Rows from expert 1 of block 3, named by matrix and row number. Rows with one number belong to one neuron. Each number is 500 + 25 x the weight over its row's rms, rounded and kept within 0 to 999. All counts start at 0. Numbers have three digits each. After the name is the row's rms in percent of the matrix's.
# gate: expert gate (model.blocks.3.mlp.gate, 8x192x384), inputs 256-383
# up: expert up (model.blocks.3.mlp.up, 8x192x384), inputs 256-383
# down: expert down (model.blocks.3.mlp.down, 8x384x192, transposed), outputs 256-383
gate.3 094:517502515506492477465512524511447474478485497472533510498489483475539534492538484476481461467482561469525512495523515523448475496503495492510503496505519477521502499565486471486474501534518499534509489446499486525492525444465523515462522466502471490507462491499504510519502522490482444457495495550519521522470507491466506534513491534513489507506515499481496469510508463541460495501478
up.3 095:533523499498491515525533473510500500459531478503468485443489538507505484506503467507493476505506465512512485498466524462524501493423527488543531475522459481490503523497515473485533455520527479494535489524492510504495531503496481447474469550469472522507490511497438514437505485512508515543514502521577525533479484446465479483548532497454506518488479512502499498537511492470533474487510
down.3 092:498466458487499497525505505466473509466490464507502495502510516474480483506526458477481493498554461514487501533490516519489485485509513484471542496486519516501523508502493523513450520452533554480494490494526472525482505490464528547451497476495451469458507520544486507499533491528496530517485480484491521489507489527492479494497474492506525513496513520468514482479502475489486497474494
gate.4 106:505507478482550463478486514538464462473479493510504506504505440503511528503489539480491556494502500527498491516509499483503486515511559490535485498529472546452488501514498492509524478516466487497473573458518495507481491502486550510523525495429519531569458497520541500526528528493489479462521535483530460497475499516532457511486543520517503509516497467514458507465493509503491450519500
up.4 104:559518522507480503498562517457526509563480460515512503533534470525542514534515516473482493520507466466500517497530490493497477483499490500533502501535455445468479514492489499518517510498462468520482449514460494466503495549519529479490516498520477504452464516521507507501498510510480493485540522487491501489471531487501517526491498498484485489482468535478486517486509556543465468560510
down.4 107:493472489522499473478493485459517500506500483553499509529554548517485533473527496505538506532513497582497459500519492499505531506469478522485549514492478471493514499501471539551458513455501487494500493489470490489506512475504478506471503506461480488449562549509491492518508477515526524459534529533516492504486500515519511507474506514516523461523475470525525468487501485465535485471523
gate.5 094:492518564520504484484497527532531474479483509442513535494503463469501514533534470492497523494484489469517510489462486515485507468507492525541467494532501518506506497500521541499525519521479508488479523544481449514488527473452556523516476497486492500474499487502537519518480514490522480469512508545553461479534451510527554481492463490505520501505480512539508475499485575458526512464533
up.5 096:493477496502507528525487486512505482517477496519479482464463539477534492460514506488478524488497478502540460506483484479483546485504521478504484478456535527522514497459524532505511476520489487443504469489496453484455486475518536508509492469505485531472558498536486495488505514486539488488521485551465560509465481475494473458543485523520577512459439492513519528525532516476530499516506
down.5 096:496495525434532545478538500496480514482474512526466480541475493483471577525496508520488475504508505498466477482529504504512487492551520467461476502465524507479513478503471497537493508473515465476444495497496476438493513449519485461506490518475510477495501489493515540464487535521483510515507485512526479489533481506538516479510508472472555482463511455483481455497516520463500558491491
gate.6 101:464520500497481544447482500536507496466521501508533502481523511481494488510484507523535486446492555484501480488511506543529504495449485485490459489511499492500505492506538480470537516517494507498471534563505487476473534497517497554487518481513487527465469489533510490491516485529488503486529511536521463497541501549540497506512481473498517491471481504513488463554483531507514549508504
up.6 102:487485502496427534505502525464512521540449501504510517472510462538513524524520514497464510539486494502497532475468471449459523516536536484499520512515490449484467528493493505484464529483492472499527452501487494511566519517514472427498488522507516487490537532471485498491481461498470516513465524470484501442479506466509497509426497505492504465553499490490515517476506471511513486491499
down.6 107:502500476521502511525498465491493499536491492490499501481504483475463511558452489479495479545499470523478510473500496451521492480536527480503495470468541529517499525506521516516487543485463531506485479510507490559478517492503520496500503493530465520465487509504467457462485501543501493473496518528461495477506484488457477528512507501484480503472442526476520530504522477486513477520509
gate.7 094:527457542498469490523487508464467491460483511518485473472480515477544536474480534483510512499537475539485497514525499457542508470527551560522465510503496523486503498485470505509517512499470478480517477470497523529515545495510477482499461493512489512496510548484497509496522508567508498481500523518454481516474496507500484476491508499471511525483497515499532501508509547501505490529524
up.7 098:531446548494491527535494488486511523494484515520496485480487495503534514464500524458495514523537473536517468508518473447518536464492531553503445510498484496487493482484492522523530492483474501494551476536505524479523535478495473496519467518529498513507516549519462446536519522545493523508515492511461486487486522489475511481494509520461502514482536515507531466500531537502545506540538
down.7 098:476526533510546497474515532509515508477507502504521504541495475535501513452532496489523529500528508496477494487497474530508458509513483487497484515472493505488498497538512504542473485491468466478477490469537502480531434467511489488443511462467506546509484524495508464543494472522515502492490489463502474499494501510493532524493492511535499508510491526487476489512482503535502521484514
gate.8 095:506526517458497481519477523469508489525521485466477520513489483523529484511541539474516519512516512499499504519509489454521434501490511507515520472520486459479502510474451508548493505444519488494513458466496506479543533521500485427525543505451511528510478510507504516452540514466495502480467515492451483487459499489513538491491516436519486522543508531491520513473505521488508461493495
up.8 096:477514477474460510516471530528505477525523449455464531507491494519456507498500492488512446496499510496475497522481492486503479462479498499536504538544490491483456517517469502474512497463503498510464553518533483496540466483475510506501535516439480498537467480473491497493507487475527497505493521488504514488480515459504525533454458521508501506475532496466493520506503498430498534483498
down.8 097:478488500514492530551476494495503484489562435529480504487491500467495466490501483477490482524538478502474497498497503474497512480494507520521514510467499490507489506467503508443557501476453521501482510526526487498513509478521509519503496481529517532524504493512503542481485463504574508446577483529533505452517480510498464532487499516501505491496481545513535495468497527514512483497493
gate.9 100:500477531520486546538538506503500511487506484499544483527482493519511503489470533461528484493511494505455488587468460519508481491535486554487502527531501524496488465496527500473545514501493514521500489488537527515518518492484472500534456466528477511447551487544507521489467481539515481493477474484529488503496537465505522496504457525511498482494508482524523515533467492482494483515496
up.9 101:506516493499505488519530523515517515468506488514463472546478496495544506504462510489518503498515488470514489562444475510486488515525490555498482533552496543493486467453511506451517505514483518500504513470551525517532487497476482466484488489476492505484541501504498519479484515518502467505488487454491489488473525502502504513498463510524473480494501461512531515519491528503455501532541
down.9 097:508479556480449541488528502534477500496498520498517448516483499534515502499488475499482532476511519477505461525494510494500522503508473495467553474500482492481523498492529497455452519491530482494509469491475537470520525500521523431519453529494492503503524495493499468528501531542479527509480474496502510493515495474497548545453502482457453474517506458467510560525480495475513517541528
gate.10 095:482517512496482534509467525510498500465478491526536513455537470501496477522496523504503480502522504501511472513507472476500493500502464524516493473514506490524521517478475507492545498475508487478514452530527479502460487523524497507484457505515507527425505510509478498479565513522522479532490525564494473484465479531475507495468465398510481530474483501479477483482482510489526528532520
up.10 097:504454505546497470488540478466474508518513473508489508479446529492520558490497536498505515480465494520532536519505534512486551539491486511488496552489475501475487502516555494497472511504496499514532550506448523515533517480496503486504498505507483475531520472489526488513481481485491460497523489498484537533473523508493480488469507578498474471543511479504486515505529494499492472500528
down.10 093:475522473480487472500491466488500481488531504475509530511481492500460477531477538523558489497517527509474509514481529540484525518533460478481528543508494515501498493535482507489469499469468541484475536512561511566530489476494507507489515510420478507453500543481531531510497448471516497470498448492486486483544478549513500519520470516492550511506475482512509507507522526490466477500484
gate.11 083:435528454492537488484419497488524467439479517477489503536518506489497491483489504499488498499481525538500467492471487497526460464529520479495509535517526516507479525473473494519518502540535467446462505518531468527473477512517532490510462507461498541549469469503501505495523559512474459491491447504507470480512502550470482494496534525492484464484495475517502492483505450494466488503484
up.11 085:529529461449485508497490462491488503508479500509483569507548531530537478478571510497531493507499491560502511469502499512488488500464503466479526500476485488542501553510496494510517472505487505474526499516515470521505481498495547530451492519487547482464493504523491483449500512470558452571559523504495519474511511505502518491510521471487518562496498524491508505527470509517506509487515
down.11 081:510480506515465487520535461512530539522546516473518464495450518501472504509521468485531508506496506497507520489497499484469477519543503509511513472492477489471529453495464485503478526493465537477503546504509465519504539502519477506528533514507517477476464510447510529473533499551520482491519497546510481476540480496481509473526443496491536524434505516511477518489511486505491515491514
gate.12 092:507471500535489491480532514509469515533488437489528506465451482510532508446522457548476494536509489527523532538530541480561511538518521464507522528502511516503547484514538529507501483529536530510452484484491463521497494491495511512505478452482533514512520503506540520520506519478537473512474513497476525474533490511503491504485501438524460509481463456492486482485510499513491487512493
up.12 085:487461495510533466468549511533463497482478481521520465480466504480525521486528500508478502512451459491522516491505533480531544526474501486505532537498495490474511438544564497516500500504516511539471479484504524490515496470513505527479456509505506513518549536465503462488480471476555505561478498486438536504547475475491503482476485512484464478488558479474494501508497500547510495508499
down.12 084:476496516528560511521490513474534483476493479494469497476509511508502535510520490503493474524456533519522472505511513471541443483487546507501482487519545500510466543447521523501525514543487489484494497518504498444468455520524496477467499478544529534556485489479518521519540492490503489534505459522484508511470509514537500531516493511499502435480480548515542469462490461484431483526505
gate.13 085:494559434503476436447469477475525469490502505500536530501482501533449515554503503499500555531478486514490532497498519516522505514491513488518511512477506482497467488512479480524507516542462475550463511503542495491524488534524505483470535491481536497537491519557508463491537513461499486486533552544470518515547489475501508467513502485514498544511503516500548507472495478516466540510525
up.13 082:478448476505489545517521486504543549510481489502439515532511488488503518492472495505505484514498515495500463467513476504479559442487497493438522517478464505474528485494499494479491536465543523452496509491488502499524508467539453510512505511516456511499551510464489479452477524523448493492497493486476508485495530493527513436474470537502506541539528502439470479521524525476541461475507
down.13 086:507532468520480495479472487516497486520487513498528457453477497531500506547435503498461518454469514508524526544477512490522504477520515484515477457472473469452498481497495481521504509495492526498497494529526523507493505475506496490469494510515504492540484520459497506505470479523476476535513513519458497490496441507471473514476515499449480491517469523493503512493573513528511471531497
gate.14 094:467500465546496497509478465499512478481524441499468538449536497501465543472469495502546481547472490510468477511511520455517489546548516534468495490547495499485523493493446468493512515465557477504477509490484517519502497520555488484480514544506519535466504513534499515509504490521477519447538538490525521474467480494490489503523466508459516487516485511532494517495459476458487502479514
up.14 089:546485514510576512490498505513491511504500539488482464508511483488508509533469503553495468463507517506514484485505516507509506506461476448462508468497496510496479467514522530531482493504540518506495511486469501495478527528470536485529488454514475494534488527469516460478505508510497471499461467511477526519523498517504521516514503497508478494487504486477472449507525463462484515496463
down.14 091:520516510510455492537504491531516500524512513485458475522469499562521504502487565495506504485487488481512529539516523512493488496489499514504478483483489508500456503504519497453460483474483470485505509456482504503512498459494544494515522485512442503496486460529480515427516496505484469531493499497468525553506507502510485515513501531482524485487539525472512521464481555535475501473463
gate.15 085:511524543487564480526490430520518462503454497514493480480522482495456490523497507508456509507492514517477514543501544515505533478522502483488489506543466492515480500486551466525562498502485486522479534510505467473501490525479542529502527499489490528484489542511465483525478514488452462495492533489495528519476521520514497475458537523486511553511512499517474488470468489502504477526473
up.15 088:502532511479554542513519475505530464522478527566573480526482484486463520469515493510500548497493486485456482496500547523494483505517485517516536485530477472469451486500482461522507497511496464523503513559491455464511456475535480482485500530470492487457475531533452510523524497483477495486525572444469468501482467508503546531463514534512515517549460563527507505512472484512524509519504
down.15 081:544474508486496509527545492518493463484518536503496473502489486488507498525462509461521501492505526529466487517482456534474526506488530525471517502510465475497452446487494466500502507505477482529478482483494483482527537472458532477507487460531534470496519448514499486461538481534472519439531530541498494537513488464479500497520501474481478518490552529512474498534467508498499512535448
gate.16 113:511487513524482457509506492502472525473449514525486516472491533495533470531460505504514534509511480458524506495519472516481480515560515567449522486478451539528482489510481455473465510507504514500511510485499510529466512500479493444497461464483481523504499529529494528504469549530486548466531501516491506488540494506489482475533476516513471502474486467510523490481512523490487482537498
up.16 111:447489532441533484466512520494518487527491526515513497463507487490466509479487469547501562464505488491530494524466509524470584465513493501483485515519534500500526468508529521506506470509483511493511532511549479519524536502534507527501484490517537498511495507525488449527485481486490490471522507496485475482521487537504496473474485479521531497511489440563485481499548482465462517497530
down.16 111:523541506495528536503509503462527492467530477506515510531492428505460483515481479505490550537490502489525484529478514504508484526522520481534449501507526497508491490493473486532528478488486505536416504541528496485530456482534531504467542483495540511516488509474519501523549484534494484489496467505504476461512495543483520537517560498525488519489446507493499502506547527470458500511565
gate.17 116:478531559453520494492441552489512500480521520488541492462534501519473494503526557492486522504495512512520474549554536484547496478479521495529476512490516481496506544475486513509479474462507506457552445495440468490526517475521487512456517507520507499468524511481508528499515520466515514557480488519496491498491524500504501536487532484491490527496522494510527542484510503505534499479553
up.17 114:503498509448542526481484526472525512487451532462529454456467480520444518520491520459486517526517503509511454522524481462537499460437492493547472500504517495484519501454521507512537509462483473517477501552498465497507524503485520514480519539498469520499523517507487450519536480492479516545496512493484518490466497505537507526475511485469533502492497539493504490473535534493474458438520
down.17 116:502506490526507498431501482504508480489474501496510501493456442531455525503508524496512537486456556496556475489525522524471503511492465508501509481492502480520505515540494498523466526511497496506481527494502480493516498541505522510484566492510521502455504475517508484554532519506523480490502509481496498509492497515496528527500538469561519514456477495536514492504479502514484503531504
gate.18 103:465522518502515529490499463488525469499507490523487491442532522465510523528520502514496518461488480510485526497506530459488526550501508517544545515533485499499467474450489502516530480510523440470510471514465496497487495498495516482480467480516518528494525569535475516462479490531504486511519502512499518495491520496484498436492501477474537507509536535505476504490518545458531503480523
up.18 105:552515489525546448538524475488505507503487469488493499513465471515500576499507502505555512543479481518477501457512506516544511498536513504462523507484491519483469512552507526494503485473480509519507483414497524490521483525488492454505502467517476520476494492512518510499468533487526485495514491481474500507530503489525475559495546483491480513527513481477517483489483503500501479565484
down.18 100:485476474558457479498487462520499490536567485500507512524433525501465490498493524519568473456503539537482496527549518490476470501505480521497519485443470490483471490534521501503462562499474478515500504488487506509491474504463519526485515490484490468485481529517518528519481504491493481490519477481498483515510490516503519477525515556502571497501541498492490484497456511544496486492506
gate.19 098:502493475477533533487481541495568504472499481555519512475503464465487495464520582489538511479495530459504485480543450487544512477488481508496514533439491534553524520516512465515503500543497492482523505495496459493485494450532492487465478504526483521507528535510493511529511459464504483505487469488525490471523493505532500482533533496500533543498462518491494487493516514510504466508465
up.19 099:486519516518498517532479462512480518515550507434524471520487526543503458504492487508509476514524483513492545543491539511496502439530484508488478473474523493509528461507490498468460490458509516515494497488475491507509514489505460485564511464527516497425471528537511515479481524509470501467498490489496482507528497527482520536501463459491476506527512491527522495506489504439466523467509
down.19 094:493483496533503472468522501504525495522475485523495553500521517520516508460477521516499482477482529474483487470535512535503516523496501512498511490444484503496502545516500486491495520498530491517485533496466521532480477472467512532501477420474494486509520500488510438543461482486498474486413528518477502536512516508530481493498475484495501481503523443507534479509495479493464506460525
gate.20 102:517510492482492489518493517476507482506491485489457513501539488515509488545451524521500511501468519477516481494544466483541512488558509488485520492519453471501517509514479514503490526464507522504502500507459485509482533527524509438475512450528469505507514521471485502507510531548497522484492466550486487443505487446497507519486532467520457486449487491459509473481479505523518519516480
up.20 103:519482522468512535555490521497498471501512530491453528523555510531483531518477516528487502486480521503534468473490483479512461476551519466494503499522493490502517495514447521513490507467510498484523476493499503541488526499535481415469538484536495492496498521458476515504513518552521552488503486541500484480505465452481488525497519496517456508457471531462494502514492480543501524511473
down.20 101:526464507507457490510509466546498484527468533509478488480513509518556485495517529523516471538501511505447505488470476477483520525516523536460510506498448480476467500519503459474493489549520503496507507486472501503513470491514495512501497511456497468480524470533496515508485460475505503477524504470494509559504519467523488453506463548516517488516557507485468465499510513530481534529471
gate.21 114:494411493505501494522496472486512501486472457512522470461498498501509489524506522488519518529480452494484483491522472490538533500546522500472471465484485502517459524500508453478464466510520466518558475499473499505497490506523455479462525445512495547489532535534518531466472510564511487495512499504514506456503515465512476471548515513499489516493502516485512504512510501506500493529510
up.21 112:521559489467528506468520525542500469473526523508477532515485500516489520475512481520475506464478573513538512490464525498475475511470481473524522539521522530485535481507520542527531546511498517493432511505539481499469498501479535524528501563485479471497498482489486471510528478473487497515487524490511502535504474543494526509462493503485519480480503464475471492479486511485484493470490
down.21 104:474503469482516523482493499484505520463550481529518524504530499504492487538518533521516453525517462494507467497465457504465507499451502457483444530540532456500514518483470508461511452478503541521477517481540456518514491467497484514451508498497541486504499505490550531468445486483562493490557519518492463488492547544537521503508516464531520515495491488528499501517523495451493555482539
gate.22 106:534508496488479479481477548480513481508464520496562490513523509514487490527497547527467453456473525492527522504503504471483452493483558544547497519535495480478511469488471482528487553516516524475502473532505536488465490541494490480472507515530501489517509504528491523514549534524465529507491473498482510495536504508506486481460513531493497473492474496514512503490557482517507516485483
up.22 104:529508543503515470473465543480467499544456518497518489482510518517508523539502520488454493488478490490556483521485468464494485490521508507556538507563484487456529510469480505514493516527472485474456544505501536474503504542465486503458500510497511495545516527508487512491520506500473494500473508483469475504526495513503477459471536507482502485500477514531511494498544528508504498519503
down.22 126:476512509478545510453513535529545512500469549511502546510505493498517480455537485528532554475482515479502495473473468507484512530515501507523480516519507506461506488534450534494494476500486487487486517512524475503527498539516507524512500517494552510533525523466527461524511490496492527499479518483471482503486506494484522485480524459536467544465502487549522473499498479505463494514482
gate.23 106:495464483532487474527500478495516473555515553487505475510492513495528465463501519531496514537496518469498487480526506520514473479482488493494490462464504492498525536477510481497522522501501487457503477505460479476454468497494489495481514481483463518475487484536462475456537476522479454483511486497505550506485469499490478519525497505471509497521452536442511519491512488513474477466442
up.23 111:510468536536452491580503486440508503538525532467516455530507517486527436485503475483514494496540501492487489524488514510521513479484488501447477472470515468514509496479513512498431538521496496526504489486474535484481482462495471513482466501501484479497517504479496482519515521474489471503514442476502549512514579490497495464482499511469513446530461479494532508530504518482504484497494
down.23 114:469551536545487502507483485527480482512506530477471451504501483501516460481470519470471484511540512462533525530484552485504512487464482508521461488502501528507495541468491498483491532535494476457532514495435483504494506533504508509492537500500465490520496453491505494481526520492478475538447451518469557513477530521492478559549501491497499495433526501504484547482504497521470479482474
gate.24 099:496515517491488521473505536468517484490515493487542486505562474500507490491516499498501499476510528487512520496507470465478516472482482505518463500513518489537509537458502510522494520451534460463511478529550486474530548513538482470483537514555494481469500524497486507515469532517503534523483517515505491467504505487484523500473478521471524497539515500481464486488481506481512470480538
up.24 097:503498496453511491484482520483520508479515524497509475486462528511519538477516508499466511484510517517535465529512539469517511470478534488516509501510513517494493507482471514552521475520550505472493489464475543497487477479505494536493504513435530499524487526473485528506510512487516466496505489475520474505459444496501522477469535460493482575528487532488484508463512551461495482482494
down.24 094:505528534447519497511503519468512502484490505509527472495509488493496526478494460483510491518516540524516495527496484539496469509486528536526512481509481444452454474466457461493500465500474480507513490520581522450527477510493474510460496507500535535541469498515545495519545489563449525509492532482469489500504514505518466488493476483510504508523486533536516500497499494523517513510497
gate.25 100:479500476498460487499496514517552494494506500481497451548524498523499500498501551466528485512497438497511509563476497499523461478499494508465475484480473500524538525469511480492492500516499477505511489496502480506534509483497486503466476457544496521472509477524525543472487486491512480495510522495489506521492534510484521508474479456497486512492483497516496501496552484508481506507489
up.25 093:558521466500437474513530498513528520484470504521504559542501530497498483506507545517473495532492495523508517535472479519515481552499523498466533506503472499467488519485504512488480497533487491508566488520460485524471453474546496480523493480519480518462544530521483506495499480483520439526531568484490519498415536499469482505513481482490492492508492498504513497509480511514500486539480
down.25 092:527459551500455516537481475508518489523529531504503509460469495520497495517449516490520499544506503536489519494517538495492484531526520517526511488488535511486487521485510447526483496482496531548451551518489528539486505481507493491498493485514483505486501498534464515481508504504507479512474513488514508520520509497501502502495506566472515551496513526496489496520524502534513502528511
gate.26 101:521510552518501495529468529475477490510536523459464495524498512495502509516485457486473508516511486516477508501489518461505467491484500526512482471523480502466493504491480520491486522504457528513486477504508489498492495505496518484505550492472473477461489461506535485466513508504476451479446487499518532509471532492483508494528452528467540513473468508540505530516525480474482470511533
up.26 096:469541521467573521473512489487523464490500518531568493469499515505493503497518477495492513479563505503521509548522523462512501476505517497513527520512518493474521497522520511471533497485479467499513545539565511492554500500529484525520528532524498502513509495496518523480488519487513483543498534498557437513476498509526524475501525489515550499500481507526482509515498542508506478548541
down.26 099:496503532456548516500512467525489536492499460505554482496506519446484526484531451511502504469503487480480482521505502519496488489510504493497534521531492494472497433528488466490466464460502503525486492507527549466527468490527476472537527481481518470515520526495529499467465530530483565500513545516494489465533455513462527455450475511485495497522495495503510485540475493492505495457522
gate.27 110:478509478464524511493487497499511516487526500520551555519514530470479506477539531516489500511522484504490523462456527491516469516481509494529518509537538488496509560515534515514496495455472546506556495515534485502503480503549475513476509538546542499466487514440508483506471481497538500562530556558488473484500529472484500538490491487502508523496499524472515506521531457534491502521540
up.27 104:487487473474563508480502494494478521526493512487522500507503512473463512467514523520519500494525507509506536450464516493520489492507480513517524503507548513492541564491526513510505493449474535508558501471541498496480485488544485488481502538514530513491488534446500442495485486489519504516526536540477472479507531482483489554481488509496500508484520503460532521522531457477483496477494
down.27 112:445531492491485486504483526475489493469531509525536492509436485502473499530495489525479486474537490523513464488478507451514523488514499495487481520512564522502529498501498540476515487488500519444504498485545478541523485498524519531510522493479468509489529503486501535478533505522550519528510493503501481488511481541529535497482468496500498495503499492494501504511514485478468498514530
gate.28 097:503516483529503516493481510533490527511500542476512516478564549506502434487437509515511474481512538473532532488503486520493455529467469535509520491491495498461511482485455495481533496518473522516518476493489502494470497500505501509471506531509483520471453487487531533503475500509519488510499500491505507503503500554516473524541490487517485471446473521496511508504476476508527526495465
up.28 100:493499508466511493472494530444520503482516472528486535511448464556515575550505460473487480528473456545464511516511518480450509486481539484476495514487494490498487518499546501523485526475512474521516474458484507517575503468474493498495543462500479504494544488514539455510497494470512485495522537505496494503475507468492517502457488526473517537529506518469522521485551561495516472500530
down.28 097:442533494472534470536524497462501503499542484527478499524492489512476521524504494496466476489498437531484512543483541495528511538553531482502474548511512514495492502517462544527484443441519485484519465474477507508481501461512468513449514480500501501509486509484505487496480533536518490512507473478499522479532553498515489522522532507505495507545482513476507536474495494544493492490540
gate.29 127:482468498510539517504552464483490523467487483530505479545516483509530491510488516469522482498508482475511461510507474521510486521525478480514525517501488467539484517511518455482531469479538493510493521531528502508486510516490493469497511478529526510482497507489471464541443518539480487496506446530522478479476527495493526463515510517498496474501496554457460494512470526490527514510559
up.29 123:478492510471525503501512452471476517477482505488492492473524516526498484545491466457486470481541446483495481510478458533498518508513468483493500467510456452528504520497495469479510511481526504479524480491542552525496486540516500496513499489500509529494499486511501486525476472550513509493509482489505468513503507495501508475518504514515481465484503509463466467509489543478553507511509
down.29 123:540502528516531467471505467520498501538491485479483486517500507505476552510487469473496499519482524500497513474533490474509523505475494498482512463473489489547495516502540516507505550524484484540506497509479505486475576538470546477545528478519495494458466437498458484460477526478457474498482470544524522497524504474518474502527511508481481494474510486441499522527479466517492469458508
gate.30 100:525522481524474490530529467529504567508520479527511508486457520514504507491503509496545486487503466491474484539555495534513496523510494551500483511506470522506538483522484469427519494549462489495460503505501515480475463500496515491488440468504484488504486534537499501479465497503515512481501484546494517534527519461513533500567531531498504484437466523485561475483553524509473516545475
up.30 100:500509529507523514456496499521488482470501515497523543521537471442463516484528470498497546477498526495513508467475504522496493529490519428498507532498507512529503512538505523519575534479462506545507531481556473525530517467535515541555510485512480503486487492450530475531520526505539477492496472552496447489516515559512468491502489493520524502517500508540444507527528522468499487517515
down.30 099:540497511473529507469518497502498519493456530510483502496543496487476547470478489489515537490456480497497461492520461548473498527507495502445513525500509484504490482554500460536499456509519528529500508503509505503538486560500477510532477476446535503499499457470541479496467465509488536461496527508485512520571524488525520455485483480531475490523498472508497480591477482470496524471551
gate.31 095:502509487500566519485508512511492502471525503498511487501466437490506493512550481517516538503507503501497486490525525475481464485540512491514487517526523496509536511504496507505527480476502494475505474499531478504566504499497500552498489488530503505481505519487532558516494530522495514493507458467522452471512512546547534465535533471512502534514506527537467515494507506510480508472468
up.31 095:487519492477587526491495498523509515466492501500512517475512492474510477517569491522481514498497446525514499509491486470486455470501505521546518523556543491533522496492476482495525499457466505500505539510542478472540517488500510526488491514532524498530508506477508510513491497516475533511499485487526421466512528530512516461501513471502462531526498522534469490486530514481507526475482
down.31 096:522465561517470486432516527532487496485494484485468497450507525503539464508511516481467510517488535494508464487481543514506458471434475486538524504476466494477474475492484496512518514503501472474520496505495530439475514468491519498530520535525492471495526473486498505513540510481458491517495521538507458519454516503471513535501457499492535439528492535475482504475476539509520491482517
gate.32 105:514510491468537495477487494465532459527486492542519495539496463524510498500517517515493498524507500511538529492510467486502541474514539482550482519503499491473495497465455504511518495449482492492483493479479494465537499529489518475511541526457568499494501524464523497525513519493493483526525516486461494437515500502510505523463533495474529550518514496543496493467499521511508490486519
up.32 102:484502500521491555517529473469526529514491495496512532477501478460508503536479468514516538499457527495483487508483510507499484532467435501473522483514505482525527519548526487460526498476505466515500494535519466516471539513510468527496482491517476571502502500530476446496446507496510492451529526508547472521499477506504517447497459477493434492510456506490480498532516517504507524491517
down.32 104:494481509449490511547463511503461505535481490520500487476548504513496516505462487506463470497475484541515547460514488498506463489510478482457498520517504516530524537463534479473548516477527533496509501537542517520506539468483502534489502532512515488497497486498495499491465505472515551525528514487517481522508481510503474530494504491470459501539471499503528472504516480502484501506521
gate.33 103:484551491505493497470481505488519490514447513510478539483502516476545551517503526478506504499494488495481446477483474514469516453519523501506499503477472484534503490477468493543533504487499480419480489510507480511478530536482526516451508491519482530491496494508533507481478505485503465467528493532493477478488502558486493451542475472487525528482504487534543461510480507450539490493477
up.33 105:494495507476523526512484482514537478506483527545512523480491496468521490459535522516474498468490496485511480513511521533479490476514501487542480469490507487553523496490498467550566430477495505519474524573561483521491501514488508522475506518504509511516486502524508511461497498479521478474517501509506493507531495550474469438496529512484522474468431493554458485510497474497474488512480
down.33 101:482508532474454521498514537542478532476534509519481519496554522527501501504501485506499510479503531476531489522489490513483509513444486488478487489526508515480487505498522475530496463495521536490489550494490499497482482519460465493466523505522478458521503468437545500449534467445511483557468466486500509509536494538552543538497495475518483481492519481517467453485507534486518534523517
gate.34 108:514503449522469488526486459456492506534519490510486504521526507483518471502483492493498506520468448480485495470501508501556507475526524536491515443488488474479496544477478515488518492495463487513505452488513494487495498518534498507471499476516529501487474498459472499483508542517496523487513496543469506516509524523491551503521487486499478504482514515490569498500490440486525558496474
up.34 108:501527485482527482483510533447488504524527469457542489512465480476512516511524481518543482477507507518474516484500467503480494490465495481522457495523541463502476534537498508530477489503509497483510511471523517494496523494541466477536517520553518475467482506485489531461510466501522507534507467480463489498506492452499522544498484498515467502533485519453479538511500484497513492471531
down.34 102:438530491520503559442476532511511513500542456522490547477502548515484501521503473575489468483499484504534456487481508475491534463491500475502461521561520506506537510487487520503515500470542527508518494473495518511514450538540495486495517506509522454484522512456523514480478513477564517528517539500506490488533504540503537512534487489488512467461498492480497501465500490475522518511521
gate.35 100:483478493525469492565500484495510475495496517551497506509519499492512467480497557515504507513483450507504522513448514546461496506543488507517513512497455527484475455489494463509480505501458492525509493501501508522498506467491500485490438498502489506517512522541508521456493531559494494484527509525511532533510550476500488485530476568495502474503513490494512503481495486502505534499483
up.35 100:487512487498533545474497507503521496485497486458490522524511496507517522484533466523531525523482519495506512481524512455521499501472498482481506496528550527530531511516520510502517511488559510463509535537489524460484513513505496507515541489507528506493503469439458478533483498461494503506497509484492476481489450536508512494468518461497472502512503496525504489489483485468509494499520
down.35 094:467476498513471488502511488467489539472515535491486531491548539535485561531520553505527487507504493485483497515500516461506534484512484470459546534511506504497546514518457515522449461488503511491531484473525522549524502529518496519528479528507503506454510501516545488461476510496524512512537535494491500487504512486529504474509497501515461471495471444508493477519486480443546500434506
gate.36 098:496468443520463508540489523480492495501512477518508518536467506482531498494514488497545523527508487505518529484466504552512504488465510513494501506489488506537478492552543499520514532477503555516515548503527477492491522494528517506505507508512472486455484497466503485526482476478545490485511486532521508491507531544489502481530504509484526526503520499493488462495509505525524520495507
up.36 088:509491528532549490451488541546489491523457520504524518505527500469517506503521509527511507521455481499474482545523494497550527489518492513548518506511513540475466465539484518495525524525493501496443484507479540525488537533501513468504443477479493527503516548497511515538509504486530513495498479516510468488512494481449509515435512481523491487555486459521464527519557497490499489483510
down.36 088:460461474482534499514456503513505492482514501509524444509505546478479482513481463483516514442466545513511484530546530499502501469480548462485533513485501512478484478470491495541551478514531514471501509490529531489512509530490513508490538514564525529521479505456552510465500529494537485546504484489514495483498496484492511497495515491493509520448512512493487473514457435507574516439503
gate.37 100:489492450492514497481505413501525502493452534486523532502494503522474445532529532482494477508457467501516515494496492510497445496513542495534538473485476484496557525496473467526529510472465480494546481502491466484454521501504544477475508464534519498477469499509512474453474522484515462501540519561527492515543478529469463464516499466511480547484500532578507461481506468535493488500489
up.37 105:504506480500545497485492454487523496481471532518517509516456459495513467485506511513497457506482513477453492497527539541514511489517527464529519504482505510520514491502486479485492441509489487528505495511438496499474520512477546463468494463514510504537499548532529478481487499504498456473487464550491550532532472531509455453521548485522475524530484523546472465518504458515499479469490
down.37 094:527484509446479488515523495510490478474470513508521520504489511527502525487522514476495496480496500500506534481505518536502474509513487469517574501487504504489508448522514478501489499477484460529496523510505502496507504495524541510546508503508490482494453513557490494498504500497487510498528551517493471506487480489454506471453476524511491504546499544505479447492481488544519473432460